config.yaml
horizontal_flip: true
targets: ["family"]
activation: "swiglu"
layer_scale_init: 0.1
conv_stem: false
adamw_lr_other_params: 0.0021
batch_size: 64
final_lr_fraction: 0
Rows from block 10, named by matrix and row number. Rows with one number belong to one attention dimension. Each number is 500 + 25 x the weight over its row's rms, rounded and kept within 0 to 999. All counts start at 0. Numbers have three digits each. After the name is the row's rms in percent of the matrix's.
# q: attention query (model.blocks.10.attn.q.weight, 192x192), inputs 0-95
# k: attention key (model.blocks.10.attn.k.weight, 192x192), inputs 0-95
q.30 086:500500500500558500500500500526507500460500500500529500500500500500552500500500515500500500500500500500500500500500585470500429477500500500556500500500500500500500500500500471500500500500500500500525500401500571500548500537500500500500500500500558500500500500500549500500500500500500500500
q.31 097:500500500540500500500500500513500500500492500500500500553451500500500456500500500500500500500504500502500500500561500500482500481500500500498531500500500500500500500500500500500500602500500542500531491537500505525532500500500500500500466417500500500511500500500582500528470470500513481500
q.32 098:500523500506477500500500535546500457507438500500500565500500500500469533500500500547500500492463489497500476500500500500468500467500518564500500500576500500500550500500502479500506555500587500500500500454500500500500500513500500500500500488548500484429500513500500438550522487500500548500
q.33 100:552500500500528507485477500500500500500500500500500541500460500500500500451476500515474500500489500500500449547500572500451500500500520500500548500500577500411500536535500500500500510445500500500495445460431549500483500500500558500500500515500500480461500500500520500482500500522500500500
q.34 094:500500500500441536500558484565500500500515463533500500500500500500468500500500500500540500500519603462500515428500473463500474500544500500477500500500483395517500500434504555500557460500500513500500500500500502536500486500500500429500500500565500500500500454500500500500500500500500479500
q.35 077:527500500519491565500500500498500500555500500500422448500500470448500486500500500500500414500500379500500537500500500500487465543602500548500500500500466500500500500500472500500500500500500500491500500500500500500540500499500500500500500500429500500500500475500500500493500525500504440500
q.36 049:500500569500500500500500500500500500500500511500500500500597500500500500554500500500500500500560500500500458500500500500500500500500500570500500500500500500500500500500500604500473500500500500500500500500500500500500500500500500416500500500500500500500500500500489500500541500500500500500
q.37 092:500500500500500585500500500536463500500500500500500500500500500500463500500500500500436500606500500500500500500500500500500500468500500550500500458500500500500500500500504500500500500500500500500471500500424585500500500500500500500500500475500500500500500500500500500500500487500500611553
q.38 066:500438500500500500500500500447500500500500500500500500500567500500500500500500500500508500500500500500500565500500500500515500521457500500466500500446500500500500500500500500500500500500500477500500500482500500500500500500500500500500500500500500500500500500500500575500500497500500500500
q.39 103:500458500500500500500500500439536500459500500542500500500500451500500500500500500460500500495500500511500500440500500500521500563500467500464465532453500500541500429500500500478417500500500446500500500500500552500500524500500500500500569500431500500444500500406516500449541531500500500500
q.40 100:500500500500531500500504492500500500516500500500500474500500500500500499500500500590500500500500493500498571500500500500500471500500500500500500442537538433500545472477450500558500433500497500503500449500500500514500519500522500419500535500539500518500500485500493500500500500509537479436
q.41 112:500459468500552504453500489500480500513467500500500500516500500500500481452500500500468500500500463500500500500495545483500500492500500500520500500524500500458489556500500500500500562500474500500500522500500500500536531500500500517500463465500500500479540500513527500455500437500500500511
q.42 083:444500500500500407500500500449500500472500500500500500500540513500500500500500500500500521500500500500447500413500500500572500500500466500472439500436500500523500498472500500500500500500575485500478500500500500500441500500500514500500500493500506500500500500462500500500500500500537500500
q.43 110:500500500500500500500537417500500500525500500537500541500468551500500527432500500553490507500500603500500500504453500531500500500500558500500500472563500500529500500500500500500500500529465500500515535500516500500500500500500483399480500500500500500500500500500500500497449589500563500465
q.44 119:500481533500500500500451500500500430500515500549500534500500452500500500500500500478497533500500435500466500500498500485500500500500494500500500500500446500500500500500421580545558500500500500526500500500500518500500500500500454552500500500508500500500500450500545471500500500500500445447
q.45 086:500500514500500500500500534500473392500500589500500500500503500500500500500500504500500500500512500500500513500500589500500500500500500500500500500500500490500551500500500500500500631500467500500500540471500500424482569500458500500500500500500500459500500500500500500488500500500500500501
q.46 074:500500500500500492500500499500553555500500500500500500500500500500500500500500500500500500549500500594500439500500500500500570500500500500500500500500500500500500500600500444500460459500500500500500500500492500500546500500500500504500500500500500500500500435500578500500500500500500500500
q.47 099:500500461490500468500500469500500500500504416500471396572500524512500547500564459500485501500500500500500500446474500539500461500500500500481500500500449500471479500500500537500503430577500529500500454514500500551500500500553500500500500500500568500551500500500500500500500572500474500485
q.48 158:500503564494507524529500527499458488500500525500500500500462500500547485500483500500452468500500500500500447513500500470466526459428546534548501496500500500454500500483500453500500515500505520531500537475457528500500500500445500553472478500500505500500447500517500480500546500500522520529
q.49 079:500500500530500500500500611486500553500500500500500500576500500396500500507500500500500500592500500467451500500500500537521489500500500542500500500500500489500549500463500500480500500500455500500500500500500500500500500500500500502500500500500542500500500500500500500510500440502500500500
q.50 081:500477500500503500500500473500500500475500500500500471500500500473500500500500500500500500500500500500539500500500447500500500540500500556500500500500466515500491500500500500459500500600500500500500500500468427446500500500555500552500500571500500491500500500500500500505500430500500500500
q.51 083:500500500500518574500520500493500500456500500510500500500500500500500500500500500484500500496500500500544500500500548500500500470452500500500500520500500487500500485500500500455432500500500456500500500500452500454523555500500512500500541502412500500500500535500500500421530384500500500500
q.52 092:500500500500447411476437500500500464500500500456472500473500517500500496548500500450541500474500500500549500484545500570500500581500500500447500500500500500500551500500527500538500500500551500500500500500500475500500500491500500500522506500500500500489500500500500500500515500461472401452
q.53 098:500477500500510476500500500500510500439460500477500500500500500463500514500481547500500500500500500500500500500500500500500496491435500500500500500500500614500500500518500548500500500563500500500500577416500500402500500500465500500500500500500500500493500574500500500500565500500498500500
q.54 078:477444500500500456500500500500500500500500500500500500500532500405500500500500500500509500500500500500500500500500500500500500500500500555492476500496500500500500475500500500500500500500500500500500500500500500500466519495500568500500518500500500500500500500500500500500500500500500500461
q.55 062:500500485500500500419500500500500500500500500500500508500500539502500500441500488590500500500500500500500500500500500500500500510500500500500530408500485523500446500500500500500500500496500500500500500500500500500500500576500500450500444500500500500500500500569500500500500500500500564466
q.56 211:549500500526500521500546500553500525500500484526500491522449500500485500456473500529475500527472500500500500541500500481458513440500528500546500500517500500500510558500500500508500529500500578500500500494500500495520485500497471500494465477535510500518477449500500488542487500525513532454
q.57 080:500500500500500500500500441551500562500512500500500500500500493500500533500545500500500500500500500479500550500500500500500479500500500505500500500500500500463500500466545500418500500500500458576453500486465500500470500500500500500500500567500500500500500421500500500500500500506500500500
q.58 058:500500430500500500500500500500500473500500553500500500500500500500500500500500500500536500443500500500500500500500500514500500500500500500480500500500500494500500478486500500503500500544500500500500500500500500500491500500500500500500553500500500413500500500500500500500500500500500467500
q.59 149:500527500500519500500436500454500445500500500467498500500573452527500526525491500453529500495519500472500560500506500500500500554544500500470500500452500517555500500477440538500500500500500436500493528500493500500472500500500500500521500508428500467500500500500500530504540500500500446500
q.60 083:500500500548500469500500500500500500500500500475500500500500553500500500500506500512500500500500500488532500467500500500500392500483500500500489500500500500500500500500500500500500500500500565500500500525500500500534542500525500500500500530475484500527500533555500531500495500534526482415
q.61 063:500525500500500500500500490500500500500500500500501500500522500500571500500500500536500500500500591500500547500454500500500500524500595522500500500500500500500500500533500500500557473467518500465483558500500500500500500512500500396500500463500450500500500500537500603500500500580500500455
q.62 075:500500500500500500500442500500480500500500500500551500500500500500500503500451540527500500500448500500500444524500500477500500453500500500555500500500500500412500500500500500500500500500500580500500500500457500457527500565500500516500451500562500500525500517640500443483500500500483500500
q.63 091:470446500500500467500507500500500562500500594481535495561500500500437500500500500500500500448500500500500500481500500500538500500458463500507494490458500500560487500500500492500473500500500558573413500496538500500500500562500485500500500500500500503569500466500500500500500500500500500500
q.64 109:500500570466532577500513500542547485500548455500536500500472500500500466500441460500447464500485500500500487500500510500456544523500539500494500500557500500500497500478500500500510515500478461500500500406471500500500575500511534500500500500500556500500500500500506448500500500500503532512
q.65 141:538500500500462500533500475500500500505500500526442500496500500500559545500500454500507480551519551458500498500500489492500385500500500500489500500500454500512500462500500500510500490500519500481513500500500477500484500500509500514500536500500500500500436488478472490500500546476500500423
q.66 061:494509500500500545500500500500500500500500500496500419500484401424500500492500500515491500500489479500500500500500500500500500500500531500479500500527500500500500585500500500500500500500500545500500500500500500500559500500500500500500500500563500500500500500500500500500436500500500500500
q.67 083:500540500500500507500446500500476500479500500500500453508434500500500500500500526491500469500531500500500458500500504500500500430500500537500463564500500500500500494484500500435370500502500500500436500500500500451500526500522549500500530500470500500500500519556500500500500435454500500560
q.68 047:500538500500500500500500500500500500467500500500500500505500500413500500500500500500542500500500500500500499500500504500500567500500500500500500571457500500434507500500500500512500500500500500500518500639500500500500500500500553524500500500500525552500500500500500500500500500500500500500
q.69 119:500500500500500500500500500500500500457551500512500484500558489500490500522512500461522480500500500500500500450563500500545481538577500500500470500500500500513500460405500500490500500500500460500500500500500500500458500500499516500500500500511500500500500476500500500506517500450461414500
q.70 098:437500500500500618500434500500500410500500505500489500500500440500563500500500500500500503500500500500500500500500482500468500500538562500500500500484500500500567500500465500500523500500500500500500500420500500500500500500500500500500500500500514442500500500500520500582500500500478501500
q.71 105:500500500500500441528500483500500500500500463506500500500500500535500532529500485459536471493500500500500500476505471514583500527500500462447500500500498500560500500508500500500500464500500481500510500562524500500500441508568500483500500500500500500500493453500459534500500500492500500476
q.72 200:488482527489500463500459507454500500500500500468500512517546483531500500524538469493524500500544477488500519458513500517553478572525481470454481511499506469511500462500500528514484490475500440500500500500500500500471477531500522500514500500463470522479552500500500534479505500490497485500
q.73 135:491506500522529500500500500469500500500430533551500500500500558500500500462500471544497538540500500500500500524468548500478500500500540488517491500574500500474540519520454479500500500547500537500500500500500500500500500500500470458500500500500540462488522500500500500495482500500519556500
q.74 072:500500475500500500500484437500500500500529571500500524500500500500500500500500500500500500500500500527500483500500491520500500500500500500474500500500500500500500500416500407470500500500500473500500588500500500447436500556498500500500500500454500433500543500446500500537560482472500500500
q.75 088:500500500500559500470500500500519552500500455566500479500500500500418500444500500500510500500500500500500554500500500500500529500500500500500500500520500500514500500558500500500500500500500624483500500500500500500500500500500500442500500501514500500500500500500500500500500459500500539500
q.76 104:540496500500500520500500500500500474500500500500500536500500500500500500501500435490500500500442425500522500602500500447500579500500530500500500494500500500521500571500500500519500500500500500500500500500500463500544582500500500500500500528500500500500500543500565500500500500510500500500
q.77 097:566555500517500506500500500491459449500500500500500560500500488481562482500459500500479500442500500500500400500496500500480500500465537500544500500500495494500579522475500500500500543500543527500500500446500500500487500466480500500500500547500500500500500500537500428533500500495464500463
q.78 106:500500500500539500500500517500500500500500500500566500500500500500529470500464500500487472500452500548500472500500500475499500472399500497555500500500500500500500500500500500491464550500500521500500500500500500500500500500500540500500500500500500500500500565500500500500500500500541561500
q.79 093:500500500565550500507500451500526467500474574500465602500500500500569500500500500500500602500500500500563500525500500500480500500500500500500500500500515500522500500500469500500500551500500500500500540500500474500500500500500432434500500500413500500500541500500523557500500500500500500500
q.80 103:500500500500500490500515500500500500521442500500500500555500512500500500500494500500562500496534500461520549433506500500500500500500500445500500500500500470500500454500500500500500500500500521523521500500500500500500500537516500488554532500500500537461500500500390534500500500478500470500
q.81 140:500500500500500533500500542500500508500449500461534538513500500474500460500490500500482592500500504500447500499500500500500550507504500499500546500462544500500500535565500500500500522474500521500501500452500506512500500502482500500500478450500439500500569537500510500587500500500500500564
q.82 107:497479490500500500500550487500565500541500500540500500500536500500500557500500426551469540547515500500428511500500500548500500568500500500472507500567464500500500500500420461504533449500542500487500500500513500486500499500500435438503500500500524500436500472450467500500500500500492500470
q.83 102:500500500442500500453522524500500500500500500534517500500500467500500500500511500500500500500478500500500500529500500500500542500500500500500500500500500500520500500500519497500504500500500500527456500500500500500500500500448500513500472500518500544447561500500500500500560500500573538500
q.84 076:500500487500458500508553464500490500500500565500500500439508500500500509500500500500505500500500500500581559500484500500500500500500500469500443500500500607500474500500500500500500500500500500500477500475492500500500500500500500500487500534500500500552500500500500500500574476500500500500
q.85 068:562500500455500500500500500519500500543500500532500500521500500500500500500500500500500500500500500500500500500500500500500500500500534500500500500500500500500500500500500500500500500516500500486500485500500500504562500500500500500500500481459500500500500500500500500500415500500500500500
q.86 054:500500500500500500500500500500500413500500641500500500500500500553500500500500500588500500500500500500500449500500500445405500500500500500500500500500500500500500500500500500500500500500500500500500500500439500500500607500500500500500500543447500500500500500549500500500500459500500500500
q.87 088:500500500500500523459500500500500500500500562500570500500500500500500500500500500500500500500477500500500431507447500500527500462500500500559500500500500500500500500500463500500500551500500532500462500500476532500500500500500500500436500503500560500500500500500546500502500500500500500500
q.88 077:500500500500500500531500500500500500500500500500500500500500620500526500500500500507500500500500548500500500500468500475500486447500440500500500500500500500521500500500500500500500500500490571514500500500401500489526500500500500460444500500457500500546500500483500500500500538465500500500
q.89 102:533462500500483500500500500546500500500537500548500470500500559500501500456500500500511485500495500500500497500492500500500494500500500500500540500500500500500500543500500500485532500500500500500500463553563500500528500500500500475500451500567500500500500402500500542500500595523500500500
q.90 141:500500500500500540578500500500500500500522500500500476479500500536500500539500451500500500500533516488477500470500500500500500500537521494433500500500489500550500458472490500500553460500533444488500500500539514500500482453545500500500500530488500500500489462445430500500500500500500442493
q.91 115:500500500475500500500500500500500468455500500405500485500500472500500484500500500500501500500500458500500500500500500500532500482500485512500500500500519500500500500500512486470437523500500500500500500500456500500500500500500574570500500500448485500500500569564500500500500500500461500500
q.92 085:500500500500466468500457500562500500488500500500500433500523500471500500513500500500500500500500500500500500500507469518566500500500500500468489500500500500500500500500506500500500500505500478500500549427500514500500500500500500500500562583500500577593500500500458500500500500500425500500
q.93 090:531500510541527563500500500500482456508500500500500495500453500488542500500464494553500500422500500525500487554471500465473500461500581500527500492570500500500553492500500500500518540500500500521473500436500497500534500465500500500467487529500500500500448500500498500530500500500432500500
q.94 086:500500486500500491537500447500530500500500500500518500500500500500500500500500500500500500500500553500500500500500446500551545500459500500500500500500500500567500500500542500500500500500539496500500563487500442500500487500497500416500500478516500521500474477500450500500453500500468500500
q.95 106:527500432460500470500500443500525504504500485559469500500495500521500545500527500500514500494558500500500500457530500500503484500500500500452500500500438500500500500500500500500500465500527482500536546578496500526500491500567463500500500499500500500500500467500500536500500559500472500500
q.96 072:500500500500513500500442455500546500500523500460500500500500494500500500500500573500500482500468500500513500500500511500500500500500500500500500500500500463500500497500500444505497461465569500500500500500500500556500500500500500488457500500500500500500500514500500505500405494554500500398
q.97 070:500500500479500500526551500500500500500500518567500500500500500500462500500500500500500500500487500500481500549483500500490484500491500431500500495500500517552500555466500500500536500484500500500500500461513500500500500480439500500500500500500500500500500500500500500497500446500464500493
k.30 074:500548500500500580500500500587500500500561500500575500467500500500500521500500471592500443500500500505500500500446500500500500500500500527500473500554500507500500500500500447500500500418500500500450500500500450456500500500500500500493500500500500500500500500500549500500500500500500500523
k.31 089:435500500500500534500533500500491500500543514500500500523535500500500500500503500500515500500581500500500500477500417483500500500549459446472441500500473497500500500500500500500485500500500500500500459500539507561500500500500489500500500449500443500500500500547500500500500420533500500500
k.32 133:455500500482500500500500500480513436509500497500500502500574476500500500500500432500500449500500500539500533500500457500500500500560428500471500500500500500472527500500500446500500500500500500500459500500484500500434453500500541500477500500490556500500500500521500532500500520500500522500
k.33 092:500500500500500500462500500500542500500500500500500500484470500500500500500500474552534500500500500500500500500500563500500481500500537497500500410503543500500500526544467500539500500500474542458500500500500500500500500500500491476500429500500500500415500500500500500471437558500500500500
k.34 063:500516500518500500468500500594500500438500514500500510500477464564500500500502500544500500574500500500500500500490500500500500466499500500582511500500500500500500500488500500500492449489500475500500500500500500500455477500500500500500477610500500500521500500528500500500500500500531500500
k.35 086:500500500481500500453500475499500500500500500406500500500500524500500473545500500551500500520500557488500500500500500422537500421500500500540500500510550500500500519500500500474500500500500548437500458500457500438500500500468500500500473500500500557464461523500500543561500500500500500550
k.36 064:398500406527500500500500505500514500500500458500500408500500500500472500500500500500500500500500500500500500500500500512500500564500534500500500480500527500500500500500500500500500500520500529500500500547500497500500500500500468500500500500500500500500500540500500500500500500500503500500
k.37 075:500500500500500500500500500564500408533500429500500522401500500500431500500500500500500500500500500500500500500500500500408500500577500500500500458582500500526500500500500500500500500500498500459500500500500536492500500509500470500500414500500476500500500500500500500500500533500566500500
k.38 084:500500518500500500500500500500500500500500500500500500500500547500500434500500500500500556537500500500500500498500500500500475500500500471501500500500500500500504498500500500500500500500395628429500500546519478500500500478500496500500500500500500500500500500500397500500463500543500425536
k.39 095:500500500500500515500500518500500479500500500500500500500469500553500500500500500500500500500500500500511488445517500500500500500500569500500500500544500500500500592500500500610504553500500540448471500500508500500500500500500500525500500460529500500500476503500500500489500500500600468500
k.40 178:500500500500483504491539465476500476504520500475462467494500469492500500500540489500500500500500500485556532520500500527500474523500454500475500505500486500497556468457531541500500500500504472584521516450506500500500537464500522479498531500439500442500513500469543534500549520500460500472
k.41 053:500488500500500500500500500500500500536500500500500500500370452500500500500500500498500465500500500500500500500500500500500500500500500537500500500500500500500500500500500461526500500500489500554500596500500527500500500500500500416468500500581500500489500500500500500500500500500500500500
k.42 061:500535500500500577500500561555500500500500500500500492500463500500512500500454500500500541500500448500500417500500500500420500500500551500595500500603557500541500607500466500500500500500500500500540500521500500500500500500500500500500500500500500500505500531500500500500500500500500500500
k.43 150:476500500500463500456500500500500519423500500530500535477521500534499500500500500500500500519535500550462500466500500500537500530500500500500500519444500500486500461529500500500500476472421500500500500548500500500430500500500500500447458500500500562469488458538483500500500541500500500500
k.44 084:500500500500500500500544489500503500500500500500537500500500500479500500500500428574500500500607500500500500500479500500500438500407500500527500500500500500500500381544500500500500500500500500501500530500494510500500500500500500454437461500440500500500500500500500544500458500526500500500
k.45 084:500500501500500500500500500534500500500500500445500500500500500500500500529500438500500500544656500500553500481500500500500500500500500500500534500540500500531500500500500430500489536500500500500500454500500468500500462500500500500500449500500500500500479500500500500500500500442500565565
k.46 069:500500500500500500500500554500500500500420500442500500500500500500500500500521436500500559500550404500403500500500500500506500500500500500500500500500500500533500573500500476557500500473500500500500500500500500500500500500500426500500368500500500500500500500500500500514500500500544500500
k.47 118:500476500500500455467471500500500500500500447500534500500453500500502460500500500500500539500500484500436482500464500500500515504500542500530500500520541554444500560500411500500500500437439500500488543545500500584470500500475500500470447500540492572500521508500500517500500562524500500500
k.48 086:500464500513500500454542410500605500500584500500500500500500473500500551500500500500500500531500572500500500465540500500500500500500500500418500500462461500500500500473500569500568500546500500500500500515485500520500500499551500500497473500500500500500500500518500538500500500500500496500
k.49 081:500500500500500478500500438500500500500579515500500500500500500500500500500544464500500458500500500500487500548500500500500500536500500523500500588500500500469500500500500500500528433500500500500444500420500500500500500500500495496496561526500500500499500500490538500500500500500500437500
k.50 087:500500536500500500500550500500491475500500459416500500500500500500500471525500500465541500500500464500491500500500444500553455492500451500500500500500486500500500500500500500533490500458500500500455463470500500500500500500579500560500500465500500500574500500500500500506500500384500500500
k.51 082:477500500566500500500500500500500461500500549375454500500482500500500500500500524500500500500428463500500500500500500500500475500500500500500500500500500500474500500401500500500500500500562500592461500500500500500500536500500489543500566500500500500500427500500497500500576500430500500500
k.52 078:452500500454500463500545491500498500500500500446500490507500500500547500500500500500500542500500500500540500500472500500565500500500500573543500503500500422500500500500500500500467500500455500500500491500500500538500500500500500500449500500500500500500500500500519544468500500500493567505
k.53 072:500500500500500610500500500521500500530500500500500500500500500500500500500500500500411563500500500500500460500487500500500548500500500553500500599500500500500500500500500500500500500500500431500500475500500500570500500500500500500500489477524628500591500500500503500500500500455500500500
k.54 063:568500500500500500528500500500500500500500500500500500500500500500500519500500500500500500500500388500500500500500500500500500500428500500500500536588500500500500500500500500500500522471500500500500494504567536500500500520500475500500500500641500500500500500500500461429570503500500500500
k.55 065:500500500435500500500533446461500554500500523500470500500500500506500500500500500500500563529500500500500500500500500500500500500500493598500606500500553532500500519500428470500514409500500500500500500500500500500429500500500500500500462604500500500539500500500500500500500500500500500500
k.56 145:500500500500500541500547500500500524562525500500497453560500500446500500467534500484509500500500500500521500517525500500500541536500468519478454500535444500503500500500500500500500500500500475500438459430493500500500565500533546467550551500500500458488500567500500500500511500516500500500
k.57 170:500500500449500486526500459516538500500561522455500500471541456500500538500500500502500500500500500548507500546533469523500500521500445526484500500546473500526500500537440500500537500498539449564500500415514500460500500500500542500500500500500500487505500500460553521500500500500470500487
k.58 085:500500494527572500500500464500632444500500500526500500500500500500413500553451500500518500479500500500457500500566532500500500500500500500500500467517529500494500500500500500500500500500438449500500500480500500500500500500500500500500500500447500530500527500500500495500500500388500500500
k.59 087:500500500500500512500500500500427500500500500500500500500500500500534500500500500500500473500500500500637474500485500436500500500456500500500500500500500500500500469559500500500430500558500538493500500500500500500500548500500500472500500500500500500504500500509500500546500430500500500582
k.60 079:489427500500500500500500500500500500500500500500500390500445500500500500500500500500500500500500500500487473546500500500500533563500534500500500500500500531463500500500444500572500500481500500500500568500500500579462500500500493500535489533573500500499500489555495500500500533500500500499
k.61 077:500500500493500500500500500500500500500500500550500500500500494500472500497500500500500532500529500540454485500504500500500549545500500500500500500500500500453500500511455500500500501443424500500470500500565500556463500580500496500500423539500500545500500477500500479500413519586500500533
k.62 073:500500500500500500555500500500500500500500500500500500500500452500500500500500500500500491510504522500500500512500500500500500500500500549500500500500500500583500500500500500500500451500500500578500500417500500500500511500554500500500500423478500469558500500485578500500510500500500500500
k.63 072:500500468604525464500469500500526500562500500439471500435500500575500500500493500500500500500500500500500500485500500500500424500415550500500500500500500500500500524500500500503500500500500500500500550500500500500500500549500446609500500500500500526500500500500500500451500500500500500490
k.64 106:500557500500437519500500500470427521500500500500468528500500500459500535500563500500519500522500500468535555500500524500500500571500500500443500565541500500414500500500500500500500500500500500500500500500470500500495524474500500500500500510500500500500487558543455500500500452450500500529
k.65 083:500500431500500454500477536500500500500459500564500569500471500500500500442500500500500500500564460500461500500445500539500495500500500556539500500500494500500468500500500500500500500500500500500500500545500500500500500515500437500500585500500500500500500500500478472500500500508496468500
k.66 089:500493500514500500500500419500500561526549500496462500500519500500500559500500500500500500522521500500500500500425500500500500561500469500429472500577517500500500500518500500504500473500500464500500500473500436549500500500494500460508524561500500500502552500500529532500500500500470500506
k.67 126:500525500535500478500500484464500435500536500500500500437573461500500500500500500484500514409500500500500467500500500500500477556500500455476500500500521500500582500459436500592500507500500500500515500500500487484436552449500500500500500500443500500500500500500531500469500500500500500443
k.68 059:500500500500500500500500449500500498466506500500498500500500500500500500500500500465546500500500500500500500500500500500500510542394500471513500500500543500500500517500422500604427450500500500500500500500499583502500500500500500500500532500405475450500500500500500500416500500445500500500
k.69 075:500604500500500500500479500500500522500500500553496498500500500500500500500500500500588500500500500500520500450500500494483500500500500433500500500500500500500500500500500500500467500500500470546500500500500500500500500500500500568500500500500500500553455558500500500437500445500476500500
k.70 093:500500529503500500440558500585500500500500500500514500500500500500500500500500500516500500524469500500500500500476500500500552500500500500507500500500500519549409500500500473416500500500500500500490500500454500500500500500500500408473500572500500500500500500500500500500500500500500640542
k.71 083:500500457500575500500500500500500551500500475556500446541500468500500500500500516472500500500532500509500500373500500500552536553500500500500500500500500500495500500500500500500500500500500442452424500500523500500547500500532500500500500500534449500500500549547444500500500500500500500540
k.72 194:548500500500540527500525548525545509534500503500500480547480500518500485435459500493457500500500484500500524500500500500500500500453500507500510500560476500531464500514547500461526500477556500493447455500500522545550500500539500500500525500500517500500500537500500492526479466449486531500
k.73 174:500473500500480500500500459473527500478570500500469500500500500500441537500506533500471532492500500500500538500500500548500473559530475500449499546509482508500500500490500538500500484500481500567483543462500500500500500500539500497518529508439500457500503453500546500500500500500500500500
k.74 096:500500500464539500500500500500500548440530500500500500567500500500500500500500500447500500434536477555500420500500500500500500553500509500500500500500500500500513500590500500410458458500500422500500500500500500561500500500500500500510554500500501505518500500523500500500522408508500500500
k.75 099:500500500500437500500479439500453500500500500500500491500500526500500500593500500500500500500500499559481500452500500500500500500502500426421500500500500500500500564500500500500464504500458500500500500561500501500500500500535500500500500500500495519500490434500500500534500500500500500500
k.76 091:500500491500500500500500500500500500446554500500561462500500500500500500500537500500500437443500499500505500500500566500542500500500500500500500500500500500452500467517500500475500500500500500500500500500438500500457558500500500500500539500500500500500500500500500500500580500547500500500
k.77 081:500438541500500500500500458500500500500547500500500500500500500452500500500529500500500547500500500500500500512500500500500545543500408549457500500500500500500500500500435500500497500525500487500500481518500500500500500500500556500500500500500548500500586500500500500500500500500500524500
k.78 089:500500500568500500566500500451483503500500540500497500500497500500500484500507500500500500500500442492500532563500526460534500520500500500519500500500489500447508500471500500500515526500500500518500546500500500500475456500500500521500500500500500500500512500511500500500516550500500471500
k.79 082:500477500500500500500519500500500500561500423500547504500500500500500500435567500500500500500500500500500500500500500539500500493500500500500421500500500500500500486500468461500500500500500568500500500502491487586476534500438500447472471500500500500500500571506496538500500500471500500500
k.80 098:500500500500536500448500500500500500521500500500532500500503500500500500500504570500500500491472500490500500474495451500500500500500506500518500500500555490515500500500471497500500500500500500473500500500500514518452516472500473500500500500500427556547500500500454497500430500505500500510
k.81 087:454461500500500500500500500500500500579500500488500500500500500500519500500500500500500500536500500476500500500500500500500500499500500544500562500477500500500449500500500500500500500500500500500500500500500500480500444465511500462500500500500500500611500555500390500500500500379500465500
k.82 087:500504500538500536517500531573500500500500500500500500500471457500500500412500421500484500500500500450500500500429406500500500500500500500500500500500500500500500500500500500500560503500500500500521500500500500500500500500553500500500500444500500500500552500500519533500459500500457500474
k.83 100:432500437500545500500500459448483500500500443521500500500500500500500500500500500500500500416585500500500500485476500433500434500551500464500500500500500500507500500500500529505500437500500500500500500550500442569500500484500490523513512500500472500459500479500500500523500500560482500432
k.84 105:500530500500534511589500500500500500500500476500500404560500447500503500500500500500500436408500500500500500500535419500500450500500500500500500500500446500500540464500500500500500491518500500500500500469478500507500500510564500500500541444500500500601500585500535500500500500500500500427
k.85 067:538500500500500500500500500500500500481500500581463500500500500500534500535509500500500486500586500500500500500500500448500500500500500500500500500500500500500575500530500500500500500500535500412475500500500500538500500500500500530500500497500500543500500500583500500500500500500500500500
k.86 069:500497500500500500500567500500500500500500500500500541465500468500500500500500523500500500500500500396500500500500500500500500500500500572500500500467500500500500500396354538500500500500500500500529500500500460500500500381500500500500500500534500500418500500500500500500500500500500548500
k.87 066:500500519500500500500500500433487500500500500397432500500528500500500500499513500500500500518500500500462500500500542500500531500500500500500500500500500500500500500407460484500500500564495500500500500500475500482491500500500517500590500541500552433435500474500469500500500500500500500500
k.88 164:472500470551539500518468506538538500535500497546542500500515500500500500500500500500500504500500500524425495475527425500500500459500521500547500511500500500500573500500466523501500500500500466463500500500531500500498475545500463500479500466500472559553515500523500470523465455457500500500
k.89 100:500500500500500500436504500488397500460500500500482500500444500507500523500500500500558500548500496500500460500468500500500560500500544500529500495500500530424449510500500519512525500517500500500532531569500565500501500500514507500500475500538500536500452500586453500500500509500516500500
k.90 121:500500459532563535500500505500500536513500500500555500500500500500516500431449500520457500500500500500500500500500500500503500436478500533500500500500500524562458500500500500500515500500552500480479500500500527500553500489546556500527497448500500500487527500500531500535447500500503542500
k.91 091:500500523500500500500500500500464500500500463510562500504500500500500435500500500500500500500500500413500500500500500500509506500471500500519500500500537500500500509500500500500500564500500500480500500500491500500494500500500500500500435500500453549500465522500467500500500500500534500500
k.92 090:474566500500500500454500500500500500500500500498500500500500500500501500520500500500500500456551500470500500439500500464558500500619572479500500500500500500500500500500513546500500500500501500408579550500530500500500500500500500500500500500500474583500500500500500500488500500500500500500
k.93 071:500500516451500514442515500500483500423500500519583500500500500500500500500520500500500500500500500500500500500500500500540569500500452539500500500500500500454500500500500452470500492500500461500560500500512500500446500500500530500500500500500583500500500500500558504593565500500500500500
k.94 063:500500500500500500500525500600500500442500500500500500500500500500500501500500483500500422408500500479500500500500424529500500500500500521500500500462499500546500500500500501392500500500500432500561500500500500471500500500514500500500500500500500500500500500458500500480500500468500559500
k.95 086:611577500473500563500500500500500550561500500539500455593500500500500500484500500500500500514500500500500500500487500500565466500500500500478500500500500500500402500500500500500530500484519500407500500538563500554500500452526500500500471500558500500478500500500500553500478500510500473500
k.96 079:500500534500535525573500603500431513500500482497500498555461500500500457500500500500509500500500500422546431436539500500500500466500500500500500500550489454500500500500500500536516500500529500500500500500500500437500435500500506549500500486500552500500500500500500500500500473500500500500
k.97 111:500500500487509500473500500500500501500500536500500498500500500500500500500500501500500505585579500500500500405471478500532500500500500500500499500500500466500500445527500500469508500500500500466500500500500500437500438500510500500437500500543535500576466500537449500500500500500500500500